From a checkpoint of a small sound classifier: 10.2M parameters, held-out accuracy 100%.
Rows from block 4 of a small sound classifier, named by matrix and row number. Rows with one number belong to one neuron. Each number is 128 + 32 x the weight over its row's rms, rounded and kept within 0 to 255. All counts start at 0. Numbers have three digits each. After the name is the row's rms in percent of the matrix's.
After each neuron's rows are labels from the 100 clips, of 14848, where the neuron reaches its highest value: "peak on" is the class under the peak. Only what is clearly more common there than usual is listed. The data: synthesized solo parts of chorales (CocoChorales). In brackets: how many of the 100, against the usual share in percent.
# fc1: second MLP up (model.blocks.4.mlp.fc1.weight, 768x192), inputs 96-191
# fc2: second MLP down (model.blocks.4.mlp.fc2.weight, 192x768, transposed), outputs 96-191

fc1.210 100:070141138094100145117099131104117114069134128140089111130124089174153097161111130117120136056188109155086090140099178078096132157134116127142136143176148162165154164172106137146089123117139150159150144094110154170071126120152145157138104142230124146073143078105105174092132156114080087161
fc2.210 096:119118109136118133065092118178106070168182057129118129134191145141185117146120095135137095189124126113104094112158127170154078141132114229157095115057091112107191130175131140141112105134115085082106146098140140098140031166120084153068111101185137102147104140159115161158198138081140125108
peak on: silence (91 vs 12.5)

fc1.701 108:038119118112150120147137135106177124140118082109135189106033111131209092147134104162173150049094080157130159166068149111132164119146054141161119118164173158107183137086119122123139140093117128166114142091096157144079138140126121188102110152171100131108118120132077159103118162129123111106
fc2.701 127:166149115176073202114069076100120106133136111102146116159177114127125163114120112074070113177183153134116073091187132189077090134122161181079130093135059102111116159149137075157099138215134182113146117125128146136160142143136094091112114075201153118128139120190120096104109131123150117116
peak on: silence (66 vs 12.5)

fc1.85 113:090131138136137114137139155098123162141131095107100138134102091135165100127100107183159179049092139156154126158110135138129143139126152140094170128133124148167173140126153146099103159061147059134167097092109167150102113103132103170137109167150077128089155035119113173086110155152088081135
fc2.85 109:125107090138058182063077108156166142121151121168117125109171137081172154116107107079120116172214127157134086110096124180092121133149124128090120113108083111099161117169113054148090133162135125145115162133133132108190117194188116091134098082163150101124122110197153105097132143151140137097
peak on: silence (98 vs 12.5)

fc1.146 087:091136104159107078162159147125161156144206114187097161113060086082116125101127071119110166109106185116136140179120136082149132110169146110145097112141108091182113094127131062065133090097141139129097131117078125143129088101089195160168079137137128124078152161061133196107139114183138142119
fc2.146 097:193136133161108090067045135179128060147105120134091142152081116133113129113163115114145102175128138150141130157141071057165106155129182141139120123138103088140189103139130128124125163098110133097103139146112107107166118106106097140165123158155177101081195151070132147126138125125073143120
peak on: B3 (25 vs 2.8)

fc1.572 110:054134154117101142142128150118121098104095134093086170071124105140164099136096087159107121072152131191142133125110171074094109175125134166088110149183101144090181177141085148134086121111096155159161132103120137126125141063170122161134114129176170146095153092130134146109115103142133066175
fc2.572 106:117117083118153124133133126174134109166151028148118146117184144176168154137121129110110126193125104139103125132160140147136119150136152212165109133084092131135172099168160144135107140124087109099157150094145178104119021161103071172089091072174115148131126149224070146155180152081132123091
peak on: silence (69 vs 12.5)

fc1.654 126:061130115119121122138101145139131094099121096145074163112107129119167098154099114124138131050158128161087135102103189080099098148121154155122094158160120141101154140165108141155081130141101131148148104095096149110109172114130077165164103113209123138034114064153120154136128123108110065175
fc2.654 130:128122101120096120145115152135091070126161067135123141084115151161192144145115110110105154154151130128125101117173144166135097121160116229144136153115074176105172172176156143155067107110094155106135191062153159129146044107164045189123110150192162152109165122193105114168202136089071088146
peak on: silence (89 vs 12.5)

fc1.569 112:036102136110088132120105147133125120092103096086077157104121134132189091166094109121140153064159117130097121150086195108059114146137183136099100118168122165107195161177114149159062148117098193146123123075107144137123153129131086148148113126204128154094150100148115179135123126097116041131
fc2.569 126:127138085127081139136133130152095075149183060137106136110138159138179149140136101127099126136165136139117119137178148177144143104147121210144114156104048133101156167177155146138108102131108122130101167094144172137112078143158023157074121129200139129104150146192118127170189148086084082137
peak on: silence (64 vs 12.5)

fc1.636 109:061112188129106132127120133133146068106119110088086173083122129137173105169112115153143128071126102177124129170116205101100083169151107121110127143142167151118181156164110146160115139129097184165133065124114173116145114104154084144141107140201114119084186067118100149125083135124141064175
fc2.636 110:124111083162111089131134099170109099111175084140123105129151145153174159114128104103119104119131153132131082122169125166128134124123142242142107151094059156129158188158177162105123117106126082119111151119142192129127045125135079171064103081179129173091151154157079139185207139147084112075
peak on: silence (66 vs 12.5)

fc1.137 085:105126142131136149118127160164123125117107179136096204057092116135119049129132100199150150116153130104160190173121123136118173172171102124065140113156134127181144059104139086080114159049123160139070108100091149146107080096147178198161139152142097060108119088109111157084096134128132106131
fc2.137 066:136140134134070086048114138194134090160127124111106142173110081161119120148085148119168123197091090124141117116137076127152125109137140183120038182067129117154158115127120181090135124070119113061118174081103090075103140114095069154158131091078177129116147154088098107153119137117108161150
peak on: B3 (25 vs 2.8)

fc1.602 111:112110126130132118157117148101139121139149098084081142074095062190171137150088118156171145108137109178096098128090186132155153121135109094100136126179135169134137103117112125127108137066160097150144111077088162196073115120199116174135067120181091135096098067127118202104088158147084083145
fc2.602 099:168099071142074146083103113146134131128169092151117105143196134129171177128125124065099122177167146119076114096173122178131092120092141173108116105064087134074163151164138125155092107186127116109117155085155086130165136165162089127117114080182141123128141095205158089119184096135120128091
peak on: silence (95 vs 12.5)

fc1.499 118:044129105104106125125130152099150142089096102097065147092115107152209094163117092148142136061144102127117117151097161090106132125156128156141141150176122180102168150146140115144063136074124125144136131087064137143104121145158122154141121143189117150064145081146085152098121177116120038194
fc2.499 135:137105093142099156125099125127102094141159058129109109108187147139166148115118083097101112164155164165100110098157130182125102153124123197144107136074061143105185179152162121173094130135149094090142184083141144123112092153181022136076116117201125135095132138199122087150183107084080073093
peak on: silence (68 vs 12.5)

fc1.223 114:061076128124081093127107129112097088090100083087098161079114125171148128122074077161120144066131118177100146138126157104130085156125135158163123132192101191088179161158109126153067123096126149133138101124131115129142141075153082184127114130208112158076183095126084140125133128106096029200
fc2.223 133:119123108130098114174134117126128070124136087131119133107145169139189157151116110107143126106149110138096098134157162191131136152151128224112109125111077149125146187174204114145129150121132109108170174105141186153125072133125064177049096093179124155136122132209079113176193169099060075104
peak on: silence (77 vs 12.5)

fc1.530 109:051146140100129116134091107071131112110102098132069191080111098150180080183069110139154138086125134153132100119083192101111127120127103135117164147167108149116165122137095126132092140093122105139105110125071141127107150120174110148165080144195120108059158111124113166139110158163114079164
fc2.530 115:150105118131103154103116112125095086118150059125123145129160129170156165118131106105084116170137145131121089126172153218118126161168140230160125153090054140071162180177149118158105149123102105107141158087143144125137069132186053137065142053190094129136149152237113091161172129091082086078
peak on: silence (71 vs 12.5)

fc1.298 113:043114131127146134122118102071150131085110082155077127099085117137182085172099103107178124085144119187114118135092191072111131141168132158108138119187134160120176177169115118170107168106118126183136117085105163167073175113188119156155106135200119122082117087140082182120084111090091076172
fc2.298 114:143144080155078153109115104153104056137151071138107112101160145146179137144133088098089127160194148101105105132174116199114093121137124216135119116100061137100162153163150129177080099130118136119110141076120144095147055140142057132089115109164141135104138161215141097153181123080095126098
peak on: silence (96 vs 12.5)

fc1.131 121:047115145107089120102059135094145106110124090098058125106105127175148103110122080128151147068137124133115102122120202106084107125180147143092143144176150150110187190142118144181060142121119141154169103080100181119098166105155089171168102149199107133070135091129108156132131126095106035140
fc2.131 130:116114108138099124145099109129094088138140061132092135096147144166170139120115089118128108154157135127127117135159133183136108126123115227143107136083042171119208170173183126181102123137130123107124189063145168130119062132162031155079117116177146140116142149205107107165187143079099083113
peak on: silence (92 vs 12.5)

fc1.29 086:146122141195083147128105154134103130059093142147067130103071109110153103118084097065136123093175173132214171138094126094114099158163150151146154154156148179175114141189137138160080101084110146121107146121115105135149130149178120163164068156214172141098141096113102187127084106112076118147
fc2.29 087:163161133124151170115169118127150153146104127116186138138185149091121115143114182128109139165132108093113117128096145149100117183153102118140127111084148113136084141113114141140202118129173108125131093153185156140125155150107140023131161052054126121180065119117148097155094088105141174099
peak on: D#5 (25 vs 3.2)

fc1.446 111:058109149114129113141101143126132100106068123101074135115103127133187117123062136139150131100133126165142134135097202075097131171177135114083124141184132155127202164160101147179102095105088062162139128112115171126102135092166113137158112119193117159056148095137108153109114134116083045188
fc2.446 113:119133109158086162117128140161076104138155049109116136104137126124174127138121098090118123143151136138110090121164132182125131123161150225141113140116053129118159177150157135143097106133118123094125175089119153148163045115138048158101090082179123150108154140208117109163186151091080062064
peak on: silence (91 vs 12.5)

fc1.403 081:123122129143062146186106141135098122185172095130112194117055110070137141111182114150128135121130117140129132182152107155156100164134122108146159134161166103176134073129142136094139109056099092165162161095129172143140098120119166091102069191114149107104140099121129176139111154127149155140
fc2.403 098:181141096202120091103084171143098135103119088148118159131099076101080083125162123131112097148099191175064172134144064085171073120135134104156131123094105095131172101124109159116129098078082121128086169075139080070109143122134119131190139113161157092111203089098134156104151144128093162110
peak on: B3 (30 vs 2.8)

fc1.78 117:116097118124136106131109101131128122138156153129120143123054092120113175093137115189165152071120142121183125205129113099105111148111134099123149148151171162151145098132115092101113148022141112146127079146097145165091094098095168197166092101081095126101157107083125198105135185174135131128
fc2.78 120:171127088195068120117095147169131072134128131137127133119078121107128127063141065147118117144159186118170137155147103137133145136106187184089102197109034117119123111195108107140109113081150166083087159103116143118125086090140130190099100137185149157102172130109128117104146112140155166144
peak on: B3 (25 vs 2.8)

fc1.65 085:081113133103132129110100083170130084120116098061149119157112154102108170064079108109143115145171092163122057122137052179068116128104106107056125140156108123101088097126089127152170122148135126101112114124118099124106093132131146158070142170119092104137105116171122156088050184172179176153
fc2.65 111:136109131157132153147158144171175160085179137129085119168073112114104083146218115148123095103153172145151148159104056079126165132058174133144151131133136099118152098099124175075121096112108132146082179173125115090102108135111135121122091152114152104066130183061184189142162092133085126135
peak on: silence (66 vs 12.5)

fc1.723 131:187134177191117173062090143172143130117168187141159169156154113100095161102119128148147146165180135098162111107063149132139094152115099146094101118145189089136075122157094099133148119110135117096118055089113115167168123107157167124164108177113127086161108108144149143074061106141151183114
fc2.723 150:112141166152147127186161098090124111154119155104151091115190129148083142122090118164119171103149116115173115168161196186100156099149142160125165100150146147150047199175170154118140138150161182094191103127139203124107105110179137128086140120091094210184088090211094134133119143144134132146
peak on: silence (32 vs 12.5)

fc1.83 121:036109130125121137131083131089104103103085107132062150078110142146173099138111082124116137082138118184112121122112193109090133156123140127102133125154143135106194147160143131173063122110090151133130115105096177134125139108188117178138142146211143149094144096150116143116088129114082039170
fc2.83 132:130100077121101129121109131150098098136148041136097143116154141145191129127111109148108115144146122136098112116167155182168097119182129183128089158090068158102164166174190141165104131136138104096128198075127159115118063152151046170052110112199144145094148139192095142166194128103087082105
peak on: silence (93 vs 12.5)

fc1.667 130:022131125118135128126108133089143085115104089086053152091105122150186125147090097124123151075162133138102129129108179076070116149133133135126141156161113181135207169150115141164090139129110139140124071091089152161117156096197098163144107140166143156072139087139099142120094129101093046159
fc2.667 146:121128088125082140147119132153103087130144076144112125092144120171190152151118083118106133132140140134107094098161157177132105115144120204143106171111055167075177172180182122145085114133132142112156195082120161141114057108150045170065101127178137144114132150210101128157191131093088053125
peak on: silence (85 vs 12.5)

fc1.719 091:093139054108146079174146156108133135161175092154101115113078142116152136140136061139123116107125150084151142138135148115136184109133146110089139179170186183141142107111125159101097076060111131144132095083082165165102054102155156117117109152134126123080107044117115176088134136149113127184
fc2.719 078:173156167115141159087146155157142140172132145097142133147182148102147102123127186108146123224159128134162111112154093135105087198128112095136166087100126113120095066112125117122117151164132102110107105100196059098163123178131125087134096140135120097171078145176140073080136131100199151089
peak on: silence (70 vs 12.5)

fc1.422 129:042128112143093111126094137116114068128122093097057153086098133141163110141091086130102129064140124159104137165134188087089110162127154173136145128190132157064196158166116156167078114124090118128160113112124153125129163078173068152103118145175130162072179070137107127125140141102075084158
fc2.422 151:093115095132097129152122126135108058136121062109123136089148143169212158137091082133134129124152147125124107132143161183132141123145111232113106142114083170122175187164173135164090130119134128120166155085128186140123080141149041198070094102163128180106156122201096107141181163108090073134
peak on: silence (79 vs 12.5)

fc1.1 114:028135142140132141110116127106109125087095076133099154133123098180174108155084131130119139046157119172106129152105178087075139186130088132121121128159138166117177162152120142162080132103083157140157100062100125121089132101161103153143109170195088143107135130131101162110081160085124056196
fc2.1 122:129129109130077121116095145154092076154141050137101144131190148145176128131136083087110089184140145159085119115170149192134089141119123193162087137117076154088167157189141128161120138145105125102138162095137160131166049141152019127085113118201140121101142164168120111181176137062105078123
peak on: silence (95 vs 12.5)

fc1.659 110:023142145114099133144111110107122111088120128122118176097137124160211054165087091135101150084139099127122128136125186104104106194157093161134137119154152130092141166159118117188103102128078164134170093099143177143148136086114105147151093155210126150089154071163110139102098159115137059126
fc2.659 102:150131123154116138100103115171084057255181053139101142126149126129159185103131102128096109158101130139125165106176126146138094078108142201186078173100100152140159097172153161117113115129108133092112157116121124088121059122127043148101118098171128164101150174166091126188166125089095127103
peak on: silence (73 vs 12.5)

fc1.509 117:047138170143105155135097130087118118094117096118095157102110114140165074156103124157123128091152118160114098140122213055097112132128120138104120155162141175108177152150136139147129129108110166155127086143106183137103137105190122159152113141181131145094135099129080172118131157085109051175
fc2.509 118:118115079157089135131113129161114106128151063182075108112165157132160169131124103093089162155172141119118101122196106184116108124125133206138118143110066138116201171190143109158067106130126108073114154065165199123133029112149042166102140076167136141107139150191121123152193135067079080105
peak on: silence (81 vs 12.5)

fc1.698 115:069128133118137114111104093099129086092105119140092182058078131168216124148094101117144152085138114128105119120108167083111136150171136098153099164194145133073139168133136131157097156107110098158121083109119136139100146148143138176144097124178134139107193148128141164123133143106097091139
fc2.698 115:127158090169088140124109124157092093114157089130118144104142147137145183089095085104082136153186145148114117113186122177121136111124145187106108163137072139074185181176141124163094133132094140125101160082153138113149057118148049128112122084200165136080147119197091121185150098098111080095
peak on: silence (81 vs 12.5)