From a checkpoint of a small sound classifier.
Model: 10.2M parameters, log mel input, arch conformer, norm rmsnorm, activation gelu, moe soft, num experts 32, layers 10, width 192.
Rows from block 3 of a small sound classifier, named by matrix and row number. Rows with one number within an expert belong to one neuron, the router's apart. Each number is 128 + 32 x the weight over its row's rms, rounded and kept within 0 to 255. All counts start at 0.
Before each expert's rows are labels from the 100 clips, of 14848, where the router gives the expert most weight on average: "peak on" is the class under the peak. Only what is clearly more common there than usual is listed. The data: synthesized solo parts of chorales (CocoChorales). In brackets: how many of the 100.
# router: slot weights (model.blocks.3.mlp.router.weight, 64x192), inputs 96-191
# up: expert up (model.blocks.3.mlp.up, 32x48x192), inputs 96-191
# down: expert down (model.blocks.3.mlp.down, 32x192x48, transposed), outputs 96-191

# expert 17
peak on: silence (30)
router.34 [164 166 116  77 165 110  87 159 105  96  98 127 100 136 142 157 158  96 110 154 143  89  77 115 117 118 121 100 107 176 125 154 142  83 131 111  78  99 163 111 149 117 122  95 158 106 165  42 135  68 147 155 155 139 183 164 111 111 114 148 106 135 151 117  62 165  99  69 112 120 119 142 115  74  81  46 112 122 174 139  79 152 108 159  59 176 145 119 135  90 150  75 130 137 174  94]
router.35 [161 142  82 121 153 119 169 153  81 105 168 164 127 123 144 175 158 131 147 221 148 109 107 127 118 132 166 182 152 165 146 119 131 137 111 144 157 146  93  53 159 143 111 136 143  97 174 134 103  54 142 119 141 127 170 122 152 173  92 166 160 126 184  77  87 127 150 115 148 117 152 129 180 119 116 114 129  79 170 130 114 147 132 122  55 130 124 114 185 140 143 112  92 172 129  79]
up.0 [107 100 112  77 101 140  74  48  78 101 158  94 152 106 120 157 107 190 109 110 118 121 183 165 175 130 114  89 150 124 176 119 145 181 105 132 115 124  96 120 118  91  77 197  99 141 100 143 150 170 150 196 114 172 110 105 155 131 145 100 117 126  95 124 199  85 136 130 110 131 143 113 109 151 140 112 104 137  76  84 161  80 125  87 170 108 134 130 100 138  90 124 110 121  75 139]
down.0 [139 118 190 149 136 159 137 113  82 174 131 115 128 157 108 121  70 186 127  92 148 194 126 136 176 177 127 150 115  93 122  91 156 142 206 190 143 135 104 161 117 249 120 115 213  98 112 159  96  68 124  86 138  89 106 106 126 137  96 195 104  94  96 136 139 146 143 148 112 130 153 147 101 141 105 154 123 170 109 149 119 110 122 141 118 103 100 102 156 184  90 171 100 144 139 172]
up.1 [ 97 175  90  69 131 149 111 130 131 168 151 116 126 126 113 104  85 173  60 154 170 131 149 173 119  87 127 163 153 123 149 128 111 116  91  91 109 111 113 110  95  42  96 137 186 180 147 115 154 121 172 102 116 204 136 171 142 121 152  92 107 105 123  78 122  89 112 137 103 120  87 145 133 143 123 125  79 175 159 116 164 157 148 131 150 165 172 165 165 170 150 139 150 169 131 159]
down.1 [115 155 126 106 158  95 133 140 175 138 127 127 156 158  86 165 131 132 199 147 110  60 165 114  82  96 188 144 124 154 143 157 114  98 173 101 174 155  89 120 143 104 109 153 102  53 144 130 100  88 193  93 154 108  85 154 120 151  80 151 157  68 169 129 109 164 118  79 123  88 104 147 110 114  76 148 150 127 182 115 151 110  76 144 109 126 124 117 167 123 100  84 190 180 175 136]
up.2 [134 122 123 104 122 119 123  43 109 119 184 103 149  97  85 101 113 255  57 106 126 126 132 133 116 147 131 121 158 102 155 138 133 127 128 150 102 127 109 142  96  88  95 189  77 181 120 112 183 148 144 147 108 170  87 162 130 136 159 108 143 152  85 136 152 106 110  98 111 138 156 119 126  96 170 140 136 169  98  92 200  97 137 118 144 116 156 101 118 222 139 125  96 145 134 181]
down.2 [134  52 104 191  92 169 149 146 112 105 151 144 138 141 142 127 117  85  70  99  75 128 136 113 159 178  89 129 136 148  86 130 137 119 147 147 125 201 138 131 112 165 198 129  70 120 127 169 211 151 133 132 132  95 139 116 156 130  93 118 130 142  83 131 133  87 104 186 172 198 142 125 110 131 142 143 153  76 122 183 158 147 196 123 157 102  90 157 134 165 143 136 171 109  58 147]

# expert 25
peak on: silence (82)
router.50 [140 188 130 142 127 170 125 167 148 168 115 133 108 152 142 151 106  71 117 172 114  78 104 135  93 126 180 133 108 102 193 131 119  68 122 128 153 142  97 113 123 109 145 113 180 142 176  85 118 123 140  51 169 145 134 163 170  99 188 150 112 168 157 156  81 125 123 103 189 129  65 106 135 137 146 127 117 174 147 177 134 132 116 134 106 109 178 134 158  93 123 113  92 185 196 100]
router.51 [108 160 146 116 133 144 181 187 160 177 126 150 124 142  85  88 191  98 102 133 165 174  87 111 150 104 214 175 102 167  77 132  69  88 142 133 172 175 135  82 137 137 119 152 123 142 192 184  72 140  97 113 165 107 169  93 133 133 131 134  80 161 105 124 133 122 116 157 149 121 118 169  95  96  69 150  98 102 118 156 107 113 152 169 117 123 104 117 147 150 153 166 134 165 135 119]
up.3 [144 128  95 169 154 124 113 118 162 147  94  99 122 103 206 158  71 149 161 121  99  85 113 115  74 154  85  94 182 132 148 155 197 111 152 118 146 105 124 119 130 121 141 102 146  75 112 115 187  78 192 110 122 157 107 128 108 121 131 162 146  74 143 122 116 171 145 100 110 108 173  91 149 131 143 145 147 142 146 125 163 160 149  99 130 123 107 107 168  86 123  67  99 123 128 189]
down.3 [126 139 120  73  70 163 174 138 155 178 142 107  93 144  96 105 104 132 144 124 142 215 153 141 154 112  99 135 128 161  98 102  96  96 156 151 134 161 107 169  94 142 129  86 109 129 124 181 129 177  63 143 104 155 163  98 143 105 152  84 128 145 100 146 157  70  96 155 123 106 165 118 102  77  89 132 150 119 121 103 123 131  82  82 190 139 121 171 122 129 114 122 110 115  96 163]
up.4 [110 137 113 147 146  77 126  84 144 117 147 128 185  84 132 173  76 149 139 159  59 100 131 101 102 132 152 114 172  83  97 167 150 125 150  96 189 112 162  98 119 100 120 121  78  88 168  90 134  92 157 110 144 166 112 133 127  90 163  95 135 116 154  97 120 137 142 119 146 134 139 113 196 148 158  93 110 163 105 123 138 180 200 117 132 101 124  96 168 112 195  74 152 143  79 211]
down.4 [104  84  94 147 104 139 197 144  82 107 123  64 123 115  95 152  98  94 139 135 112 168 134 180 170 124 120 116 105 164 125  92 170 147 133 145 100 145 144 164  56 102 104 135 112 188  87 167  93 166  80 145 109 165 137  98 175 124 138  45 168 206  44 158 167  91 138 136 134 139 132 102 104 139 186  95 126 112 109 145 128 135 125 112 130  86 156 123 119 139 142 130 108 155  90 121]
up.5 [159  59  70 169 143  97  95  78 132  87 130 100 120  67 149 127  74 140 149 133  70 126 116 100 129 138 112  96 158  85 142 126 153  76 146 115  85  93 115 149 129  90  92 132 122 126 116  94 159 115 182 144 120 165 133 152 134 132 137 124 179  92 142  99 139 164 152  93  96 106 124  74 180 140 179 118 128 153 123  88 159 156 154  63 151 105 142  70 117 101 172  94 119  87 132 161]
down.5 [146  53  65 105 124 179 174 136  81  98 178 175 119 150 142 154 135 130 139 129 137 134 139  95 183 138 134 105  93  76 161 128 117 164 104 112 136 132 120 152 102 175 148 156 116 142  95 162  96 129  96  91 136 110 112  74 154  92 132  74 111 170 128 104 152  58 196 172 135 149 103 145  99 177 162 136  60 161 106 104 124 144 105 135 118 147 165 180 100 117 162 123 155 169 100  74]

# expert 11
peak on: silence (65)
router.22 [125  79  78 155 106 183 211 111 126 115 139 167  87 199 133 136 127 151 175 164 139 123 117  93 104 132  79  53 131 131 165 107 181 129 126  88  90 184 103 155 129 152 192 111 186 130 107 119 151  58  87 133 167 119 117  90 152 111 115 113 116 159 130 134 100 180 149 144 161 108 147  97  95 133 165 166 110 186  83 132 102 163 143 126 139 106 101 136 161 139 208 111 134 144  66 135]
router.23 [145  64  92  73 115 115 129  77 118 139 154 156 113 124  77 135 145 139 121 152 140 141 109  69 126 141 167  99 137 156 183  98 108 159  83 120 155  94  66 101 166 106 121 152 109 171 154  99 101 160 111 121  97 202  89 140  85 165 115 125  97 186 160  77 110 104 125 117 138  84  88 149 133 135  97 142  73 166 114 124 107 106 101  93 168 148 163 161 145 118 108 130 152 151 174 102]
up.0 [160  85  75  83 108 161 132 139  97 164 138 162 176 159  91 125 170 152  87 143 163 157 146  92 139 168 135  95 132 138 156 118 119 168  89 114 150  99  80  99 171 128 114 141 134 176 146 115 108 161 118 115  82 171  74 124  91 108  88 166  90 185 152  91 117  75 163 120 147  98 101 142 103 141  90 180  96 132 120  87  77 117  94 134 183 181 171 174 116 160 118 126 135 177 162  94]
down.0 [ 75 188 158  75 156  84 104 111 144 178 116  72  92  90  89  96 126 182  99 173 182 148 136 134 148 101 145 157 147 132 130 105  78 145  84 163 116 115  96  64 133  68 118 152  75 140 201  73 160 197 145 166  97 176 139 134  96 180 155 157  96 115 102 160 139 110  68 162 139 105 100  99 171 105 100  64 138 116 145 156 152 125 133 113 179 165 137 138 140 138 164 161  77  96 163 163]
up.1 [181  82  88  97 104 169 167 137  87 159 148 159 174 182  95 140 160 133  91 147 153 130 123  96 132 188 124  93 101 109 160 147 127 153  93 108 128 106  79 126 144 137 107 127 141 167 134 148 131 148 102  72  91 164  80 114  95  90  82 154  81 174 121 107 112  79 180 142 156 103 111 163  75 156  90 207  94 141 101  82  92 129  98 145 153 159 148 172  98 147 107 107 147 180 166 109]
down.1 [ 52 170 165  99 171  93 107 135 120 183 118  83  89  92  90  77 145 198  74 170 179 146 129 162 151 107 111 166 161 142 121  95  85 147  81 179 126 115  87  82 159  79 132 160 106 138 182  92 142 190 123 165  85 192 139 130 112 171 156 155 111 115 116 168 127 113 102 182 121 107  90 110 172 105 116  76 159 102 159 146 142 134 154 118 179 154 129 133 161 172 159 139  68  68 143 160]
up.2 [ 98 143 161 164 134 127 149 144 119  78 166 149 151 180 177 127 103  91 134 125 100  82 132 152 153 109 111 149 103  99  85 166 154 116 134 138 140 192 188 169  85 161 190 140 162  63 107 158 146 103 131 111 173  71 120 123 152 119 112  98 147  56  92 142 144 163 134 125 119 169 162 135 113 138 152 120 143 104 140 120 127 131 145 143  85  76  61 125 124 148 122 128  96 103  84 127]
down.2 [107 180 140  70 153 169  95 118 115 141 179 155 111 119 134  71  93 155  90 130 133  86 167 152 189 156 129 137 146  94  88 147  64 142  58  96 138 141 156 125 133 114 106 168 129 158  77 132 100 115 169 174 113 112  78 119 130 119  76 172 118  60 153 108 115 151 142  94 113 134  94  81  77 141 121 107 102  54 103 143 136 153 124 104  71 156 157 125 131 140 132 157 108 106 170 125]

# expert 15
peak on: F4 (25)
router.30 [178  81 123  94 187 126 117 173  92 104 120 147 155 157 201 145 132  88 163 140 121 144 137 119 157 166 162 100 173 101 162  94 126 161  61 156 119 106  87 121 131 146 135 100  99  72 109 156 170  99 202 104  96 140  66  69 136 136 155 138 145 140 190  86 136  82 171 159 130 125 156  92 124 185 158 131 139  77 108 127  95  95 114 145 129 155 134 169  94 138 145 141 136 113  82  72]
router.31 [151  99 165 126 121 107 116 158  95  73 137 152  94 137 197 175 128 101 184  77 126 114  91  86  86 111  88 130  87 120  97 151 135 110 120 126 192 117 133 146 173 154 166  92 141  70 131 143 132  88 139  92 124  37 172 124 130  87  96 167 145 143 196 168 114 146 161 134 158 142 154 130 140 158  96  96 133 114 159 115 154 144  62 168 122 143 120 135 112  65 100 122 165 125 105 118]
up.3 [182  94 113 105 118 146 106 150 143  86 114 186 161 123 186 173 117  73 176 170  69 105 171  70 153 134 118  68 150  66 158 151 166 160  90 105  96 116 122 168 109 169 102  85 141  83  98 140 105  77 146 143 100 101 111  91 144  41 175  83 166 167 163 119 118 137 153 117 123 124 139 113 126 158 172 102  70 163 119 104 137  76  87 125 121 144 177 114  73  52 144  98 135 151 107  84]
down.3 [128 172 133 110 153 106 182 200 133 197 157  98 147 132 136  86 193 146 129 122 133 173  80 136 135 153 183 165 111 163 114  83 124 124 148 186 180 174 105  99 166 153 142 146 100  98 162 148 108 164 123 144 122 114 127 102  87 164  83 157  89  93  96 162 157 117  91 164 170 118 145 192 100  79  66 155 145  90 155 155  68 101 154 157 113 177  74 144 166 183 162 180 126 111 153 134]
up.4 [122 140 174 132 158 134 139 110 121 143 197  92 112 150 182 128 165 164 164  97 141 101  76 113  78 122  93 143  75 147  84 160  96  85 170 151 139 132 139  82 166 101 185 107 141 126 140  98 121 158 129  89 155  87 110 144  98 125 102 166 132  29  77 128 129 145  88 135 130 160 134 157 101 108  88 155 163 119 154 147 119 127 119 196  84 129  71 100 162 133 122 142 159 125 138 161]
down.4 [106 200 152 151 123 115  60 109 123 112 118 131 155 135 138 123 107 135 109 147  93  76 171 135  98 109 144  89 131 129 100 183 164 120 124  77  66  98 213 123 104 135 145  91 148 118 104 112 127  64 182 106 130  58 170 112 134 117 159 125 185 150 156 131 108 152 147  80  29 107 147 103 156 166 144 128 129  85 117 132  91  92 180 130  71 109 147 104 115 126 108 128 150 158 111  72]
up.5 [194  95 134  97 161 128 107  94 108 148 134 152 143 161 104 141 167 132 146 126 134  85  79 108  85 155 176 124 148 175 228 129 106 157 118 113 145 141 123 102 156  66  96 147 111 130 132 142 128 148 145  55 169 150  63 141  75 126 127 176 107 144 147 139 119 103  93 150 167 104 126 157 126 140 131 186 162 127 134 135 141 107  80 185 139 146 118 136 150 157 118 150 157 184 190 106]
down.5 [ 67 110 137 106 190 107 154 149 116  53 161 150 128 146 178 105 110 147 159 120 108 116 146  77 130 122 134  86 160 104  33  94 112 151 106 116 135  91 180 112 131 125 121 136 127  50 165 147 160  73 186 101 140 122  99 120 136 195 130 107 164  71 173 114 177 181 142  81  98 156 134 127 121 121 144 143  82 171 143  86 131 154 150  96  76 108 140 118 121 111 154 130 139 111  99 155]